A small masked image model, trained from scratch.
Model: 5.8M parameters, encoder arch vit, encoder moe top_k, encoder num experts 16, encoder layers 12, encoder width 128, decoder layers 6.
Training: 7500 steps, batches of 64.
Data: trained on retinal OCT scans (Kermany 2017), 49215 training examples, 9.8 epochs.
Rows from block 1 of the decoder of a small masked image model, named by matrix and row number. Rows with one number belong to one neuron. Each number is 128 + 32 x the weight over its row's rms, rounded and kept within 0 to 255. All counts start at 0. Numbers have three digits each. After the name is the row's rms in percent of the matrix's.
After each neuron's rows are labels from the 100 images, of 14976, where the neuron reaches its highest value: "top examples" is what is common among them. Only what is clearly more common there than usual is listed. The data: retinal OCT scans (Kermany 2017). In brackets: how many of the 100.
# fc1: MLP up (decoder.1.mlp.fc1.weight, 384x192), inputs 0-95
# fc2: MLP down (decoder.1.mlp.fc2.weight, 192x384, transposed), outputs 0-95

fc1.89 119:057144127152116133136135145121113137166157095090183130132134044140083102143149157128087144120139145140179165077081128133157177181150101120146109164120117090176099148094120138152140143119163154166175140126077089068127183111131153182103111184180128131143110126108101185160153090115083196153
fc2.89 104:162100148092132113114156143102163157144143112088117108104097149090077128156117156151163131176094152124113140124187195098084161156137095125204096097104154139089147102161078107133143219172103161162108164141158168112077104116134130205107119142139122111147117089094143092127140181141128096157
top examples: finding: normal (81)

fc1.310 067:157176114111171065153147137114143170051084156111129147181094148084156127114149117153118073102121107151173183163046142130150130141167166207149189148073126170135089086121116108118076102130113081128117159096127136169125131112080142118159132181122146119123097102167110134132138112140164132176
fc2.310 057:100143184164120155143122107092198118104157106193119163095133085133118160200118080174118113088134098059162104132157161136111142147073119041132129110139140108124151158129133177060166157134120142054123127106121096118184119129100103122194157145158165103079127209178111172122172102127122146146
top examples: finding: diabetic macular edema (51)

fc1.351 119:201141109119134140157074145118175093134157121143159128096100139128145058101136086078126064088051118084072111128162159177107093152185089158139165160146100123114177118146096163150162156091143138087118182113096117133157144141161104114075136133120125126124131131124134136123119117112135135110
fc2.351 110:096100133123096075152134128162109126109188095132085155151125137143104177057130160082163154131168091164118120105184152135121084115080137124169097099128169174117145182107199131143147176090089133175166132110087108148102100141132094121153112119161107158053126132123082100092102111155141107130
top examples: finding: normal (79)

fc1.55 093:132074084093110130197133090155114165106135098179143127222167118195134130122166138109136119084080097194200116085086150162141127152154167146065171104120170123152109134109117129128103113149143075099143175104109118169143162129105106063148132098126099180116124168126134094139101175139139134106
fc2.55 118:156107184145154138171103155070132060127113154148090116108108187128155133032136206117104072099100171175162087133160123056138129138132119092137099129145067113143095105122141069096099116149132117156182075133122117131143112168141126196136184126137133118133141140114181123130174111138196164156
top examples: finding: diabetic macular edema (38)

fc1.0 071:136117189161136170079064132105089153072064068119103127090081099173140106125072094124150117119106151101179128062181118138174158170146146136156137131167115115185150182155192048090127161150117139146051117113118109130140157143136105154105123158097084154117186137105108171130133108108163151142
fc2.0 057:103125102182114099154172059105121118134112102140148126123158161121151152149132114113154038155101163149120135122050094119066185064089133090099128169131069169154091106138181167143063174134135087140131155102147079148103094161160111175119183103103153128115112125178146141127125166155088066120
top examples: finding: diabetic macular edema (62)

fc1.342 098:117122164145112088130124151150114168150129167123129152172068124177159121123129104080214092157127146100118142071106114162204107126110139188102140151107114141105114079126125102064160146113148098151195202161121152089050123117058140107187143142126113083158122125080161120039161058146154127113
fc2.342 105:165141109149087150088149171119157066141107149098132085135130154147088135129154075132075146182177121147143155143078088116193137086086158110100087148105118135044151132125129169089118131140129092175151103137121126126156166150137148166125148102166132105136077192154098089189098162159155172172
top examples: finding: normal (84)

fc1.117 096:139120075169160137163130163083139121141107112148096077083179160131166187132224188168171105146109109128144095171157085104182128135156130111123156095169180098145169121140087112144171077132133148129091153132171150083164089133162122147096149109125083120147170122132112129133102086160169070131
fc2.117 105:148111172073128152192116112093138136140108118146126138148138161115102132115094167116165126129109121077138119175105073161160200120158158109125099100178113095125149069108118128060097143041101124096109117106150101166147101119161178112123188159113123079175157122160112128124208194147214119098
top examples: finding: diabetic macular edema (30)

fc1.379 088:096118119081099150085111138111082072138080144074134112130123166192142097158180122157171131074101085095175147092135116157190083106193104101088133134060146097131170106145123086121131138132155116096104155134126167108113160126114096054110104091182127116153135141152106136128111092146117172083
fc2.379 101:105126112097154138140115128120178144129139133166151125105150132193114190120130124078104170107087135099127133170076127145130166174140173077146083141162126110071067098104075053101088127130165109163210046162088157146133142131141121110172189113064111141126134139077161154139099124121101109133
top examples: finding: diabetic macular edema (79)

fc1.324 111:183120153105078156103080190087130127131126134092104124135188107102138174132158130182102107133109138160102098119084110156145152127134165091152156153083089180088110095144164116165176179158143126129118124147095132146109115132084103157113143130110023154108120140136136092131108018139099157138
fc2.324 126:108131083173128124136078152138136115078098099150082135137164112161129143140128119138139113103079160107098125126140131095069153171097109116141190158115120050197142148142117165133117193170136136126175091095149129123102154165112100131140175124131122101173145107195179107139142143136116090174
top examples: finding: diabetic macular edema (72)

fc1.190 101:145130118129076144173174138070142170178148115100147091069137106141105123131086168105117108176088151143134100124202101127127110104169150119118135175060153123142105151174135171146067172155147101100136118102165124136170138064100132150092146171078155090175077098149090076122105108113157147143
fc2.190 093:138139157119106166172085138121098056056081146172132176116107157105129138151130163152117119106121160060134132136125104149175120105116099103110125073084163139155145113152078148156124097142165075142083063083098141150114131094078147158148155153165145163140165143146194132069130106155091137142
top examples: finding: choroidal neovascularization (70)

fc1.36 096:096144133091160068088118136169140147146163162112134115177120152134148145089103186080156114140068122163094146129120149099133150140166127167108080148134106151193123115110107079071164096141122093066131104168116150175103106166175107129118045070139107146081140164201148118145038095147103132159
fc2.36 095:154125159105125095178093075084123105086131124117105075123102157153124180158184127122108156082111159139156140185143189095142100126115144213117128103141125091100142104144119086109089190117115119152067121129100148128152133119126099161125077138146119175159084104138136150137105145163110141089
top examples: finding: normal (91)

fc1.3 084:118144089103179160107119116154081113166119113085086140101115154171150124119213140063103097140095113166100149157136122113140124183138167163137165090165067159113139143129127158161147070122123126136175118113131153091110093149117117176122143124149126137135117178162091121091166131098065158113
fc2.3 091:146141140141110133075149161107139102069138120162163146149180138140116113114120106187148082145114168150097168126106110112116117118123112098086091133093146169178123123097158136153186133067130152130157137123164030151156131170157180147150087180059070140111163046148161138146108142085094158165
top examples: finding: choroidal neovascularization (64)

fc1.243 115:084120078089138116117153090086163149140136111170171063070113153140193167143136135125154078171156120136120137112081099118129069112126181172159161151120183140135101140172172146103126152079127121123115100108114135130164198157094151104069103086145156107100139112119152106096121072203132102098
fc2.243 110:133080117143141144083081112095122100091132143062118107111136177199152106196108091110081105174096179240115052089159116118103117198142067135129096167135118128154123106097102145095164163117131098122113079147139138117131079091117078146189139114155117116161091101143096145100144080155157162134
top examples: finding: normal (83)

fc1.333 086:117071132092144166104105127168097100107138134134108126088100077157177160193184128087121135139128114115137102122145197120107126168143111118164161122155132195099110111143130129156116126123104093103193121123105104149160174143119107142128147114141134107105144126114107128173074133157143129098
fc2.333 075:125170098135103091131159112136117102174114111155172125154054118115138109036081110190107136144175085141183151134092098116118112149145148120133069124156118107141174179136139069124131114097129119121091152134119156127070115120150149101063074148078143120106144079115085141104128052125137103078
top examples: finding: diabetic macular edema (31)

fc1.158 110:211120137073114155103103156151140090140090086161129177106074146157120102140122143124189138105128110110104132138169170154117101164176094105111168173163204191142134184165138122107088078125142095097144068171140166129149136106126098157165121089126116029138180139132122078127152113075116125071
fc2.158 104:092166123145098119116124123098129103136163133079124136120160064134157093153122185150128133133176149096093129164118108118124156131065096098109111143086124154153139118124147135136208108134156127171127127117112190079104123166086167100057094186120169190110107100091058113166135126158092092131
top examples: finding: diabetic macular edema (43)

fc1.177 105:143070143138098096107129121133121134105082155163135146165121077108146070099149119146076127154152129055122150153129166138102174135100100143085143101126121101140128147110146112134118157103139117153125102088158187070204077073187140069161177126136155113176156117142125020132141117185097126166
fc2.177 108:187090122161158081111058114095123072164192170108162187088147074120096085083098147109158071094113122107107164211148133097094109189097043105115123120102116146125055156140143123152137096147172157146131101172179125085133196143128133103171138117104122109099106147128173121174094104053148091160
top examples: finding: choroidal neovascularization (74)